A small text-conditioned image diffusion model, trained from scratch: arch uvit, 203450 training examples.
Rows from block 6 of the text encoder, named by matrix and row number. Rows with one number belong to one attention dimension. Each number is 128 + 32 x the weight over its row's rms, rounded and kept within 0 to 255. All counts start at 0. Numbers have three digits each. After the name is the row's rms in percent of the matrix's.
# v: attention value (text_encoder.blocks.6.attn.v.weight, 384x384), inputs 0-54
# proj: attention output (text_encoder.blocks.6.attn.proj.weight, 384x384, transposed), outputs 0-54
v.20 106:144127114093140145114077154156173110144172149139095145130164129146115115124172184084135089130165084150094042118078080154064141147134143152116180129114174125165131164
v.21 108:170138095197141127107045114096137102136160154113096072122154070109089152171157127140159090084133149164159119129100111122150149189128136142111132120152185153100172145
v.22 110:108078106081131150144199093170142096166085125091115109106080173120170156117137174130108106136160151139141149112143175112102086121112113097150127120139091160093101117
v.23 107:109130115094140104133123090115122163141168152165166111176121119155124091122128112158108117159160068190127073182172192114144109200152165088191127111116072089135144149
v.24 107:170142137125123110112160142110050184127122133108098117091131217118078128158141185155138141105158109030151141130116086121107132104144066126142115171158189100074105145
v.25 105:128143099117172120093097158093199171155164145144120120126147154131152079186045082105124122145155143112142174122140162130137147120081143138220155121143146130155122117
v.26 104:057113157095160139114131094151115139151096082121117172192110071078172105147187119098125128124136093204158105095135099122086107148137093145161109151222121137130118113
v.27 105:164083109104003156133116144189115148125118136150104055125087139171139134154109064101187137111129126165126197114136114124119172188121130132157145177137177147151098105
v.28 106:134152122155175040159150144129103130116170121141133141124063061172156163149184127135106199140088115151143190140183138144142156116097110130181135126131126143125101163
v.29 105:140121132100085181152168141110188102144114171093129132125194121144124138097137112105146070136114083050117146137088137097081159165166106038122063157123123125160121120
v.30 110:075148129111096128074107107145148127141156108146110082175097113196145090139126103123117086112124144168142106071137117143120135160170106084105138147167114174103075146
v.31 116:157149085100145071092112149094097130124117133111135104155131045135136156215134177042098126134125114058149167097115116107116130060174143107067098143175105154124157140
v.32 104:130136116247114110118150135133116117114160095147098160074138096139094206095136114139095131181138133143134155081132136127142146073089138090145175129136105212149127100
v.33 108:134120142136066147137102193145149114147084100107130187077139173119158158122162120138093139120145122149115074124131093130073108114116120159172084177112096133131145124
v.34 108:144083179127081095136109086126104165139146103148169081077160156129095179186116157158127174169120152138118179126142140098133101118112122097148123083147089093128154165
v.35 108:110166130124143105109070135164084106103098070143166155117135152174150088199177115128153111077090153119143072077148108132170173120118080138167156077126149137167153110
v.36 107:111115135132136151119176116110178097115117130100169098104143128159116150152119132061074157139127105103156182174136113149136096134110145180125077133168104115156161145
v.37 108:151186115139148155120117128131093138100125147144145142197077101187120111173231131063102165109128130190136201113093183151086105142140108187065080167164131166085123125
v.38 108:104102174143127161148140173096139165155154100130140125138130085105163120157143078115120111138138147093102110156136153175128128149138121181042121097168094116135182129
v.39 113:168150149095068181102124118150163119097143093098119120111157171166092129134127089128095159171115122059097154143104095127165096098150115140127168135198095213140103167
v.40 107:141111110188058192106131133176163157163087139095119174115084115113132137160150135132139076101113161094185108077140127125108083112144129143110103160118136114071158135
v.41 108:213117136147197085085103090103179174097165132180133129139105151127098133168141110172158122172140112106120161094121173122102065158159165120148213086113088194138103103
v.42 103:107146161132136108112163143118083088118172170126174147150063115102127116118163098155093148158119119104156137151175142085147116106155091112174168124151146110142050103
v.43 109:158122121168116224138094158102133166104200104116157139132094102133133090143094044140160124122097124111151194134151098113134119107060134093185084091110135165117127078
v.44 107:087179165129192108107107120115150134099123095122108115138082126129186112140098105102090108190173132069128087138150142122112128113114145228133220119182135098116121116
v.45 108:120156115146152148152150097160099084135100132150136170128109151133091119180092075145141112096109183118115126101199163114144138138057127123155145138162168108113116134
v.46 112:105160158153180058073087149142157120107103118094119062078118125114075065143078108094129119148194100182113133181122094137042138132096141147185130188151113101133108109
v.47 108:159116159046145129121155089126177124085112082152095148166125123120114150057107126119105171146120151180135100119130109096140162153160125135155079145123105163167104163
v.48 105:086111171120241143120135138161139149143158114118165155147157155162055107177165068137109130120114124112087089148141179142111091140101158120172083146151131154068133102
v.49 112:086153144019115153165172126111094102125201149137147154140097170142125117045114147191080136080118096120166078150197162091108170092131108105095100160050112131123182116
v.50 112:093119080183179106143122137106177061125089086129152113135087148067099100128139092102133138184110114133167139124086051132136093155100125054122096117107129165161126108
v.51 107:168133132079119108139160155082144107109131148179112154113117092122130076158117143111124142134122078201078060117106088124117125104162128128134173155128114118128132150
v.52 102:124170125172104081147109128152141114170158070114145140154169153119132133141085208110146135118123132129151135122100100114171084041102116163196141098145038137150108121
v.53 110:068140106142130131100110111177137141108104100129114103139187139101173110174115145144131153114152112168119062141118128093106134145161119071050108121197115146127116105
v.54 108:141094119161136119113130095176197115151092083130136129148149096123083124184184160112197122093124140106084158076062175110134163077135122135116146128115105092135141165
v.55 108:128210189193119065134125166147121174161104108145101129192142133073145161144104113139146151160125134129105165088112099098142128153128161153121149158138093157147135113
v.56 105:084161118106094189164060121077104154112105132070104157120049192168135124118156170093159112103105082136087138140067155119107137128092149119109128123076144113081140138
v.57 112:137116118117139099118116129157161121146073119164134046196162126102227077115097158126155145146115123137127139085213195192143152141133096093139140113131096133125127130
v.58 108:139097154109164155146121124080095057116087106106176115146083106092130103103116111159121114155083133138119106096050185091081137169127113175096170164156107145127142162
v.59 107:176132144078127083104096166124147099177122105112142153135078101138109167118124190172111127133113127106101153109163091090091113125133135088126128097169164180125142135
v.60 109:074131148122051158125174199160126096111149108078120121121087138151112128110088107143115145166175121088095123105107175135130115161163134112118149165097087149148172164
v.61 108:164116092094124150161110128133089171115135112151100116124079144161093133207163126117160106190128137076165128096131105113188092149140114129103146126124105126120086122
v.62 106:156141071121094080133188171142102109095096111127152124121161167118116139135127124108135080145171087079130188072114098147196144092122105113161104031126158059132098137
v.63 109:124165135127134099137107135092110161135144125154111096152084129120097154107155133170152183087118129128134181118143209120110092117090080097170079131152126128132140087
v.64 093:106146156084161111146083159158077131124133164182142150124173131124105092125072038187128167121181162114147134136111127101196145120121153122175086137143125139125065120
v.65 093:199127140121107195150091096119113101155114133140139125103118185148098061115151123084121116109109054146155120151122155132116109137108112098134162119126168154137133093
v.66 092:127144130140077164099106121106125149102138148114128106136134139174135148078137100180136086142088128065080151160150072142133151146108089126161125117153101144076192087
v.67 090:110156150097105158111190156128064120143114127116072148097179134104113141127116122120161059073147103101100089178162159151157143153141188081031117210154114093142141142
v.68 089:172077180195125173150132118197179110174136092088145121090117143203176092145164147086125157111093131116138092122130054135126141160155167108116119192139118118123168102
v.69 096:160131120089133118087128140095089153130146146133114094140140123135184171091124138149158124132141141142111100118184143092119095144176108140116122108066145170094160149
v.70 088:120087131179113069116121154134110158144122087119149138129134168098128106112108112174156155101112124083116035104103142142137116090097116033055094105078125059120134139
v.71 093:188148084104098159077174136075101114115071155101110216113140050161144170101079123191141115095130125154094143170145124135140087048078142119153085200118100119111148115
v.72 099:155132104184150142131120119096136143136124122190082132150130088129173098119100109197162165079161139111140060187062207117099090131167122084136115143122134065085195131
v.73 094:124104093086119109160132140088163123154135141138132103124086120106120148116174168105104144120127128124150146138133084145100136134092136141162121077104149070109124169
v.74 095:083152161153158122123052131111116116079152122142152105113131080093089157097104055146169121116091155148173141197125195119098144139156120103136099089124093118108108131
v.75 090:183119126149213146065141108075119162143125136107139083164173060112107127113160083127131137131101141183184105139174141161107184140204141164145100170165159135140159155
v.76 093:117176147094160155158050106120155144114138098134124103130065164133104122146127118124156113092157140132161066184134129141141112130156131168121066109080106196111127153
v.77 089:094116165139095144111138096146108142142124120086146144092156157133142122106171131094125158102134125056123150151149125101068178198113122067110176155121161124160139154
v.78 097:138140159116164148181202132135074080142090144145130170108154113238102100075127144140106112085157085108161173095135175103100151151136156082151130110111146120149140096
v.79 092:134144071108085133140034141115135140148077127191087139164144141133137143131129115164171154135117130212138195140144155110149121114131106157145095102161078148186109143
v.80 093:154076167088084090173120136158151144148104137153125115095084143075203155114087156076158148150086172220109198171102142166156119108162073117128049137148125136137110149
v.81 093:123145143123154112103106125180121091105139155134113147046160147159157153166129136130148126129124148134099143121117062121134101138099152116146184153096133089096134059
v.82 096:059101164063122082120132160109090112162090161106124089157150095147113160144166129064095158122120156090148082123099081133119143142126113132117165147129129143110085077
v.83 088:164145164167067144117189118140141152169158124153160102108158073157173183090059121083136106145156152152137113090142143114136106113156109131132134102153129153114108178
v.84 099:102153150144109163141238079107157148145171109112163117162136116162099108120166082168124167155129153099123156159121156077144187150174171194145075121080128140138064121
v.85 094:108072114153088191136113175154124150120108088115105064164142172118171106142144144107101068104151104057094144071125128123153100118075112137214175108168127057115072106
v.86 094:125169151068095149116085158098065116138155158149142128171126102138139162081163142184129166126102186146109201105132115094144085185129141088106114136064139108054046140
v.87 087:118101088166109166124116135098098129154148111155151128139130115095126134142092121117144128120167174121155113153121140139069128127133124156150098154135152141137145136
v.88 090:154144178137111116182124130146103113137028090085140168121125184074128135165136102080132186075139131140123052181151192099154170138114153169143161135157095191128180143
v.89 096:172159137106131133141132134124092071112037136120129143140140016125145097186106162132169078110146137110145208119162128140162165143137142202091153121151117071087131111
v.90 093:193160094121083087110063123084123127155135117096073114128143091107186166138108136072156119136095148110126141178088111097056104092151150136196136125126184136134134175
v.91 098:070088127200103132134128136136097120150187110231110119157118135128107140092170157088141078122111098166068118140097134156188133104126095160131130148139130126126104132
v.92 099:114115120201126109093154114140144066083103113127158140090077121106186164062113133138151085146108111179088158097156105151134150122140093167154074137102155168113149077
v.93 090:113122112146181076132254128114084135099099129125110138138138114068164069170080149108132127128174106109067164110142102078134119188115099125108142062165131063146152073
v.94 095:083122115084116090154168088182129115108096167134085088125179137177108148185120174140080123162136167120103167169092147121145145194101144119086097176142093207105145114
v.95 097:082105123163095132105067121065165171123091123149129102074147162072185139174111123094164122126108140135145219078176079116071143129123103144152132133170157093129077118
v.96 094:075121150106116154172118136125128137106156091131120111131116137127075152097120111086129127099118142087137181153179113116181185148164119091117134149162157159159123152
v.97 095:115082179130140114103108097138131098104100143151164143144145167184164127136098120061134091149081087092095157118100111138145142146147104109164100061123154143057103152
v.98 084:104122094168127137108114153151054137139135147131126127104115135106129122111138122099115137144078141124112172138140096166166096083093092139126092146169121152172202096
v.99 091:092118169094131093141171142076141135138126155170167153174123108129164104093101100081124123098109088112123115121148149118167104123103097168090155120122167131106176093
v.100 094:143154122179102111117080161146108125129137179136134148146123137196107185158122133066098119130138088112125206140145122109108153123138145141115081104160137162160149145
v.101 086:104177207132191115103129121128150150102143149149181163083155115094107108088113078146095165125138115143161135121132190183179127141157068137109123058133130137071044079
v.102 091:216125162148178160134118171173106132112111129099121159118095090135157146134106130126156127102159116110131085105109154138135116123115140091091205111100118174084126116
v.103 093:100119134176145152064162134118156095096108097146112168101118067105124119156104105132178090101109114114195150112148099121078120106141112137169158139158171086127082074
v.104 097:114135114116105160072142132117168142128197099145196097126161173105170113121216123111107096118106138062132079102147069118157181115115067186128138086182162126172128091
v.105 093:146086082199175137118122102164125141160076154148132123138171109155164151064100098122125139103112122128136061140132156137166155136142122186151161113144141125145131085
v.106 098:137084091082102109186107142153160117137117085120146165143144095161160211133167135134125146165124116129065130105105067148165030113084143144138157138070119088097146119
v.107 094:187165118208164097105136184152110119081022165135100175128130106106138075117103185058128086126153135121155090163136157129138145161139126132121145122115126140112083093
v.108 097:087158164140153124144114120121143101169132168137126153108102164132134106109120102108130114096122098138090106125112053082224149134122119148046159108149117191137167139
v.109 095:148089071148119191121164141149165152096167149127094106113109065092163151152098127167080084092106127118085057128122126146108147135151131196120119169145118075078161079
v.110 093:174147165106147138115155172164093110115045137115120099128138143086143106146117165117102061089148148122133089168117099119091173095125129137164159104175170082108200175
v.111 092:142169160111181160102145118141093153135081124136089164064104118099124075074115140130118142082125144139197089114149135117104125159126145147172162147220179155145147098
v.112 098:165176136113116082131140082101140119145169159154091138124147098169172149137066120120091140204083133158130116148104142139149113212099129158198138137131156107154147137
v.113 092:070164104133110116091143090118162163170126151081105147199104149127102131157130135148144168205159081166123151153100139106138100112152126107126156153110131177133074171
v.114 092:118076122209182153186117094119141118123156183120166106126126156115148129114140058063113137113157125089088064128057152136098157082145151100112135112072114103131121112
v.115 084:053159158139135117143077104142162141087147110118115101170138100177063117147069086171115128116138071101131154078132152160148158159129116113079111119131119138163156173
v.116 086:178198082144113049135150141127164106142149105199139185077129069121074195099123131097174128127125119145111150091150145128148188093103090165164104176116111179128064125
v.117 090:140109148104108177159125094114192148160097163119109153144136105177109163137103190136106140109147157149166134175083126159103148025145094119093155157132091167094144145
v.118 088:168169139106137135111159147137151146130070106057138067144073034094170150144136110019154149130091180142117128140159053143173145150089143113164109143086117128101100115
v.119 091:094151035130098187100148134122129128146159108181129109132162161157139121119099119149107099128164131132129064186122134151148103104120130171100165165118116067139150135
v.120 090:124186127106123158136172128151184122144152114087138088130097111110103153152148131045171092123160137087102138101170125146125173121160133126128154076148187134112093150
v.121 098:139118103145137165063123151122139130133148032057131106133112148161133083141147140108076127145132127146125197087153148152101161135143132094146135100165144142142038097
v.122 094:122102070133124140100098115078175140146178108087128134172117137151150134134156127164121199151153112141113255140183099116109161083103102128144124140098108116140102148
v.123 090:131133064168133173101149118118189199115183145116097100135123156157136110141149113128137109106149078133124100127143172118113139120176110151137189079087167127178078171
v.124 096:165069168120101184157040137158170141161161121097113137135142132118116110170188168127175150134131176096079144168129099123095159156124113121045114126087136144113166138
v.125 094:129147146203078110171134112093180137119115137223146083209150116125149174090098088139156076080142144167202113134133119107085177169142126146117075163108089130174155155
v.126 087:126125081093121158151144119123134126133157098102107200179131109124086147132075169150113091137134103174162170153103059163084109154119193151190098109081137167170104146
v.127 090:112124123114134086158152166093131119164124111208121076146098135154120139134065103156096153116128085176156120136146189141166132151112122111164176109125098054105090128
v.128 088:163141094096125136158052172123060087125114123159146120134128063076168114135149149075147158112157183116111160071119121107148128111138134120137157115139131146091148119
v.129 092:133130102195196121166128098120107100127134139179112157144119079123113105161140108136084118135160112124171145131125109133127122131155187124166100110113139143132116105
v.130 093:168096133139147179132091157107106128105119117108134115157129084148140159150109171159136133144092166085120072111150047125072172136108150104180108143137116116190170175
proj.20 103:122157129178156114146184113128102117106082144114184118119099160096148129139068063174129176165087150139185186150140159096183138115108128113120104135119075116123103047
proj.21 114:102122149089112152165181097154130153130099095157155159133125195133187098095097140093105151137127102127125135108167139093101123081104124107125115099128123105172078115
proj.22 111:131189130163136077119059199095124189103142105172163165136151085152058091146142128119131161139118082140144120154095094156142168117147172154121132126127143098173145138
proj.23 110:178139131170124154087091162166133107137076104125110158094143131077116160134134167100153134135115191054150164068089070126112129076123093179110119127181172118127098129
proj.24 105:089092110118115161133108127128170102117166123174163110142131068123187125096097066094100113122101159201089126123154159171199120145109183118101101091086037135177147092
proj.25 113:108119114153070138176148107162039086110125081098109135104130091128111183111166142137142115123100102137084085119108112145154121146171080152023097134082104126123111123
proj.26 107:179162134180112122141107148110160118106167160157148115063127191156076177120086137176160144137125171045093157154139122114164174123089127118102162138072139128123167156
proj.27 109:092182152173235114134134113084141104141132116101129169112173154075105131098148180137054131153113115074139089130116129174127084063150123119097136075106040117104140165
proj.28 106:134108136097067175085115132149159136153082134115095107154189176095098102119063138136142050105152157094082100128057116085126096118191135123110118141131131111131172070
proj.29 105:133149138152195096103093075134082161099156066170162127116084140104087133138105146120121173114144173176103122114137104159215092098101179192129199121156113135090133148
proj.30 119:172118138144154111193118123140104141147114149129129154101193135073093157117140153169150162155123116068098165178144110119135120113072150153167134124109107087164184086
proj.31 113:106124174121099173123159094168134176143158128110139176118102166122114106068138082210161142110105137214127101167162133142170151170110099154188163117108147096133108143
proj.32 109:116096146040135147115096157119144121180114140109158094183127186105169048142114137123147116092083111101117108172110130150112108183199150152140106130101148078126147164
proj.33 103:114145108123162122124173068118102131141178172157127059158120063115125117154076140139166111126120105100122147153113167180173158120160133109108159116121138120087105105
proj.34 108:141156123126178147135180182112150109089095183098082200185091086152137048101136097138114070079133111118124111163124119140117145124116173151132108176128153157155077102
proj.35 108:137071151125142146159149122072159125142150182131084126143116129063105161057110165135100166185156139111097171174150114100066079135128164143103100195119120122092109112
proj.36 108:128152121108127101121093128135091160122105125133107162122116136082138119135139128170205081122154151167110094107089130149114138134174111081145165135105121121099110097
proj.37 120:127077180118107083133141149147161135163110093089127131063194139055126148103047152200149145153110125052135105147152097076173150116131160098155152109109116102157162097
proj.38 110:155157088137141087115128096150133081113099143126142139090107170170101129088103190118136178130117087177120155098160104087134115109135147084193147165087143123118104131
proj.39 115:110115124164166068155105171146121133122129146148129134130110103066161117134118142166134062073132136194117118140142156136094138164116145122146091135058155077112139078
proj.40 103:123133151071177057160123103058117103112174114138142057147190142131104125121141136145161177135171111161068157181120117120131140153111101087157140128135102150179095133
proj.41 113:092153123125087148180140196158088092170095139052128114126164104148131130118133192091100169099150166165169101131115097119157202107088078167118070163157177073096145184
proj.42 104:143087105085108119138111085156167190138122069162080083103200157163121114154101167154148099095103140136075132120105107204097122147108147156147098140144089148083220145
proj.43 106:102143138076107051142145121173128069160082156146062148107158154123123160124166199125103129144154116131121061127105155125117132137200111187100152154141121103132155152
proj.44 105:141087084157083159142166133139108131153131170121143137121183123104079160137140149152178146084072123160118166110085102148118140155157122044116067136099100142153141144
proj.45 106:136100164132103122098091181115152143106153110136097108111150116130159139075168176105106141159145030114131146148078091136111107086188108141116138114090082151111143120
proj.46 118:125082084102103173188157083115111149142138153169155178155136145154176164105180140150117155106043113073163110086152145124199140143190107084084107101102162168107120125
proj.47 109:100137102196107131137124131127116132150148171108166107070107131121125102188114139145137088108132117064155131133114175170119110116090103106111160098129171107128131084
proj.48 108:163178073120069115129134146119100109131085184172083094113077088099186136089107198112129133154155118145176150133087095102124132127168134145116176128121112062149115153
proj.49 112:159091108205154134069088121134125168117056114107098098115124069147141156182135114086184141184156157152091138098094106157154071125142153164138141090176155141138082158
proj.50 120:154146171065103149090127118128096186126188198123113123123160102220167144108132163142142102061139135157087127105143169116125128114165113169123147175124120094098129141
proj.51 110:100110113194150146125114100165110132133110111093158097148144141105147164128123089157136101128121185051157181138140154144124149153101142136127102135138157141158125089
proj.52 100:122102105090132152132136106126100147097103202105115134106084142136109132119165070135112134176143148124101132127125162146101159227179148101088138154112231110093141143
proj.53 108:173121152109124138155162150088119129137153140114151140133078097148085135097117128077145107146129143090148166119120144168147104115132141148175149141081147109166104163
proj.54 109:121163138077155153124121180096066148108177175111132142120103169145167112078094100138083134168120134181163117187169079160128097158159172109151098120154132142119118121
proj.55 117:133058076092132174133138047118130111084173162088156113086130118157137106106150151126129082099150151133141085155118158201120140134108080097134107109126126127104145160
proj.56 120:153085153145158059105154130193138114143133097152151092135177099073104102147106104143098135182140183144164149121157076112150116122177122141146113141150087137174114128
proj.57 107:122126121157094154122149110087085130090161147106142222057075103146027165152174079126089117094121130133120130175073089050123117120110139117119130123104178116147117132
proj.58 114:123142126145101106064154176193159205138167152127085140114159153181140155157137149124100154095171146122163125151193102167172120090121126106139130090079154136140140111
proj.59 108:109145125150119182160176062134119141089122179147122098134177161088142079114124056074152106131135101174169147130100179181132141117098127147166131102076093082132126106
proj.60 110:169115109117195091096094062144138152157081127179135107121199120108120104153166150127133127113058111134145134153147097130138124097111143139144093123152153087104073072
proj.61 116:100123152139148117110144129135146111111135161092135161155148098097167144090077137137099151082165137168094120157135153140060114128142148123148098134163124131116175152
proj.62 108:101096182146148167141066080091159121154159138147076138145095101121123123121117143109122165106109191175131076158147150100085108158162142158121149203124100144113159117
proj.63 111:158092094141127152160148109129162060140126145102136159075180133135138110116156153105096078171138125169120108146104072129160139147151169153135149093135114140101092190
proj.64 086:140084091151047146146156069112176125117125087101125121131081090144152169128181196071128059112101077134080103128124144138069103160128121138123149147112148125122136182
proj.65 087:090137131131162107090148147100141177123112094113100099173129079156122188145077131156116102140124216110096131144125130156122125142143174136109102172091085126116121180
proj.66 079:125126160128190117167139116164108078153141111161090153096116119121126083139104168054119156106138103200186100087108165151137113095142145149122120108085097111151084129
proj.67 088:126103137163089117106087095093183122078115115094163112162108116154171076140131154102084215152080159182150110094103101122100157105096120141180166073131171164146122173
proj.68 079:114165047041119090092075116106092108074104174131083108178145139039079188129082146163146121161126117173157151154135151171110103106115098143166131059137087131118103125
proj.69 087:125113114147122149181124150142138084124114077106160154152102102128085136142167159122107153125085104135148190139080107163142139111061170096162111126110100125148136080
proj.70 090:128137131087145136161174099100096137105132158130087099131116092221123178137137137077133118073161112202120201188150109154091148176183110204187137172126123221167096136
proj.71 082:126134158121145136164108159186158105163151126197121067108128148093112150138195108105119149123121114153197094085142121114128181177152098162123149084155159147139126207
proj.72 101:107146141080127105122144138118110104131126135125120150074162128104085113173168112054074126164125150159141149084219054137154174084084142183078167124110112204184107069
proj.73 082:087168140171136104099128107144118138157138117128154185103171135104121088161124101170146128127126141105090154108145180116160133118136145136101140122150117173190122099
proj.74 084:171117077107081161103178121141131134167138148154087167085109167180165088139151198088097103130184085098121124107137078170139116126061130147125140155121207160136132161
proj.75 079:100195088136095096175127152167142072114121119147123167090115165137134160123117131141129089168106123131112137122115108110143104105016125094121114099125106111142096069
proj.76 082:128087090134104122099170132148081081175135117060139175102116117078132132136129138156129113166092117162123174060090114142111172117086106094127144155141103065111150077
proj.77 080:137147112147166128168130150113125111151111158184097117169092099149136123181113099186128108175121146149156148098109105139165114058142112152133098121098123122119155119
proj.78 077:122102144096139140094119082078151178117131152132114077150126150043139157140104116109168158168100154172122110171114088169093118133143093177124123168118067155151131165
proj.79 081:111123170151189112132185167185131117087169101070169092104094103108121100126151160114078100133109052039086098123129110179128108115115132103144167123113177126098098120
proj.80 082:109158113165167165119154119120126100165148092094177156148132093189094117154146056180126111101136058069149089082175105095147144121093141107123199116105114157131134124
proj.81 077:144121097121091101142162111097107158128102144129123102176126073092065096094144116143110141088171121105171106162135148138070151136150098159117103085177187162150129203
proj.82 089:169151075169114156091165108119098124145188088175140160097154134120120108107085131181162115130150157162113176187150144109131119121127214156112104087140100071156121164
proj.83 086:136128101071177148131088149163103084134127134077138151164090176100119106131191149172135126154104155143090149149109109148111136145049150097151103110115117084098174080
proj.84 098:129113085089150125100052153166139123111077140154091129125124154107142160162074166090162073129131081170138101120154094161125086095091055055171127103140112086107155124
proj.85 081:151187160105152085096128091090130122096168118121132135108092093146126134100122121143122206135095165174148136204143142134100081111180138134098128113103132157154172174
proj.86 095:118088086173123109156153091140148088120123092110118132100145154098128127150143104071133104143183129132166138134122098149125205077157101159149125079163099123207183112
proj.87 079:155135169102121126121087116177148135094094142055160121142142138153124079106100138130104133117097107076106125118122124133150146131108147082121161098160075093151118130
proj.88 083:092148130092135156095104143124151133132218203165105119152147098150164125097085128174105067195128124131075161122130114160132089136148093083152123136093144098127117119
proj.89 093:101127156170101141084159146122167177097174149162104109106071191089121145102119130137072189143109145101111094117110191093082139127089116083141123154102187160213140124
proj.90 086:104107146162196179117173187160134131102142124152213108140119138118068090147164105131091115149103090136107111075174147113218140153076128106093133099132081149133112153
proj.91 088:133142143068124114146071100120151155096092101016142123106130141132140087150073096150140161128170151089156109099149106154104129152113130102154132071139121173093124131
proj.92 114:103158115093160164113119140143116167182142122121055072158218122132102087154129101086108164130156122087143074132111129100126108122122118107110201099159146100155110154
proj.93 079:113191122126117192162082173118125119172111171128104111128158137182083182118161117157121136151084136137140117114106151133063150115146125152160154175092114159157113145
proj.94 099:122205106178137133087124163105123130142152047146199138101097057090173118106137062140135154154128124063097082111130134130089125096131173132114153089114132115116107154
proj.95 088:160168124134110128149209131197112061167132138079179160157111104163092104093169159201113123190179137104119058175084172112178096115107110090122130121122097190111184105
proj.96 074:147156107146119106089120100127123088102145151143106129109105142134157052125164186130139119160146184160132091100095108148104062121097125134117091134099068114075102112
proj.97 087:116157084133125114163182162127111153171131119087076113104148097095123117117135106168094146081161167170155124171157154097071146154088118140101136184114102125164130111
proj.98 074:166127184095139138154096118106184137145141139110141089174105139120146146100112124142158132131148076155148135125079143120097109147190149111155163096114143090084065172
proj.99 078:173133090120136174129128137168127119126140096120067084055159142113141174148145149142149142149138163160147126097124099122106155109150134105152121132128098123143117174
proj.100 090:139108167090133152172151118168126126085120075064163088130123128072132120117158174175191152138129159144125114106098120123184109099130131120182132163112114070093118092
proj.101 081:135091070119091158156108164091142092177118080095091109136104141171134168121110189114173104143131151159106127155106077046074113081110180102152134160160180134161164152
proj.102 093:077146065080133108151191092093119113126137084157145105174190105108102109134102115123113132129093130132094113131123129085062214143150112180125116185183132110134162158
proj.103 102:151102165063118115163128110099102135155141146122130127135152157134132107122164145114076165141106145126096076140114162117199163191111115078057102162129091144099162141
proj.104 095:135115144099122099168116118140089140147082137114044163104065101168106163125045138172149128143153114183120152183148176129119081145143164093149098160081128124087109138
proj.105 086:132184164063064096117119155108120126119158132137112150101075136093064128183135175139085115134161159124073155110138122171098121122078146064120083115099164157144128115
proj.106 091:110168162134161136083146111095090116118151121153145085100130164099092061126092106113166112062133107142147150146125170100099184141223148123128115120126075152143107127
proj.107 090:074117173053094142120099122128139118154201133126133056127136149146117153135162125185128151125076136152134141130085102114117151114090131121100095143140160130159197149
proj.108 101:105106118096134103154136157116118156114149039145072142160133065157151143149138118073104123095129107155136137152156154218037094143136108117171115175061153078131093123
proj.109 085:104119185130142103169149122107109108138113112147185162130125147179131093114151151125178167140148172098207173162117150130134144177119167094138135117112154181188113183
proj.110 091:104136118138106118125142113122147140139184131164134144104105104153103118131093065159136178148113140158157135092136197132154121161149110126075125160085106157187081112
proj.111 091:116065111157083125141092175140160085157138159113134114161161123154138168165137145145141109164106160144122141111117148131149106089101128123068106116056175139128127153
proj.112 088:115086089151115149122117157128124109149059092076165131134106119032098084120162124138167139060156168066101108091164125156108123068152088092110124118123126190090120074
proj.113 088:157065094093168139172114185157092080144108089181143143089190117138115142133124097110172128085102132096121112094153093146118144113118113177128101127117113096102147043
proj.114 092:158150137064047051073100149106156161121140110097106140137163114141085154115101150153144164153136127156136175153199065132150092134102134154166120127172178109188125161
proj.115 087:134138132128138101125166174086098142184118095156097162092090149093171118171180131083115090121099144162134123194106104187101079100172154173138141192094117150041117057
proj.116 086:123056155118121195156081144160159148111133159045099031155141173148124058148136176129105134150085152161133120172124111118149055164126122087143144076157128070078150146
proj.117 084:144125095123134090108137119138109094079167067129170123126118151103097065117132064140168084157142099090139136100169136088166125221032162121156091098129141090161127144
proj.118 081:094092139124109142168127080111101100155167110227186183108171191092082099137113134226112128125145029153132121170102175101090126140154143124075157137160141099174153149
proj.119 080:145111202105103118092095090141138134114101142080102173091088114119123126116111157112181116101035141134096136120151148085132161129118165102185099124138120188120113147
proj.120 080:086048124152147140083120068092079135108143128187127167165107115125147101116115145149090165138104092183139105125085144092142123144103179117122104160096038084112121089
proj.121 083:125128157096150094185130097165120158140118188166165130161151141109130153098113104112192116158144115107134082174119123126150099108098106146124090145120102112116175142
proj.122 093:123095175157131115171120111206103142089094148163154102084121129119124112111103119063147049138059111135114063146115119118129086137165175124157147114198161168096126112
proj.123 081:123162183096152114189115154138080065116073130126170161122143106079117126136109147162138096191130185163086129099097126175123118157075119110121090203144100161109197093
proj.124 091:118171082180168111146170108142155135125112104115161098103145165125118114093088108150105125129114085127144152108183133138175103110144137098212127103192124127155108155
proj.125 083:109147132087157100083130147129107122136155131064110153095083133111101103188145175150105154156107102077093151112129168176206079117113112089153153082111150163082112078
proj.126 087:111167144148124125126139132144114070136095129123183079095125126109159129144186102125121179132155157084105113096150157080169164068145061138106139143149131097139157066
proj.127 078:164112138171112132119128103179141136106109162043122187115140087083112105139143140133141114134118207086116113124127098095090122102105151143098101177165173202171168106
proj.128 070:094111176129140142075154102139183169184104151150100137115130216143110169119156101157084126114091111110129112154190092112114130139162118146104117115134139100140091152
proj.129 086:133127115100113132104087091115153148151117099069141093105121186146124116125134172126185170106111169149098132105156141162086125129114084126140150165136135089129148151
proj.130 080:106162139115115080152150071181108150178121133197123148114151119081145138123138109122069116098166102140126159113048188132195090156115124098113149115147149112049088091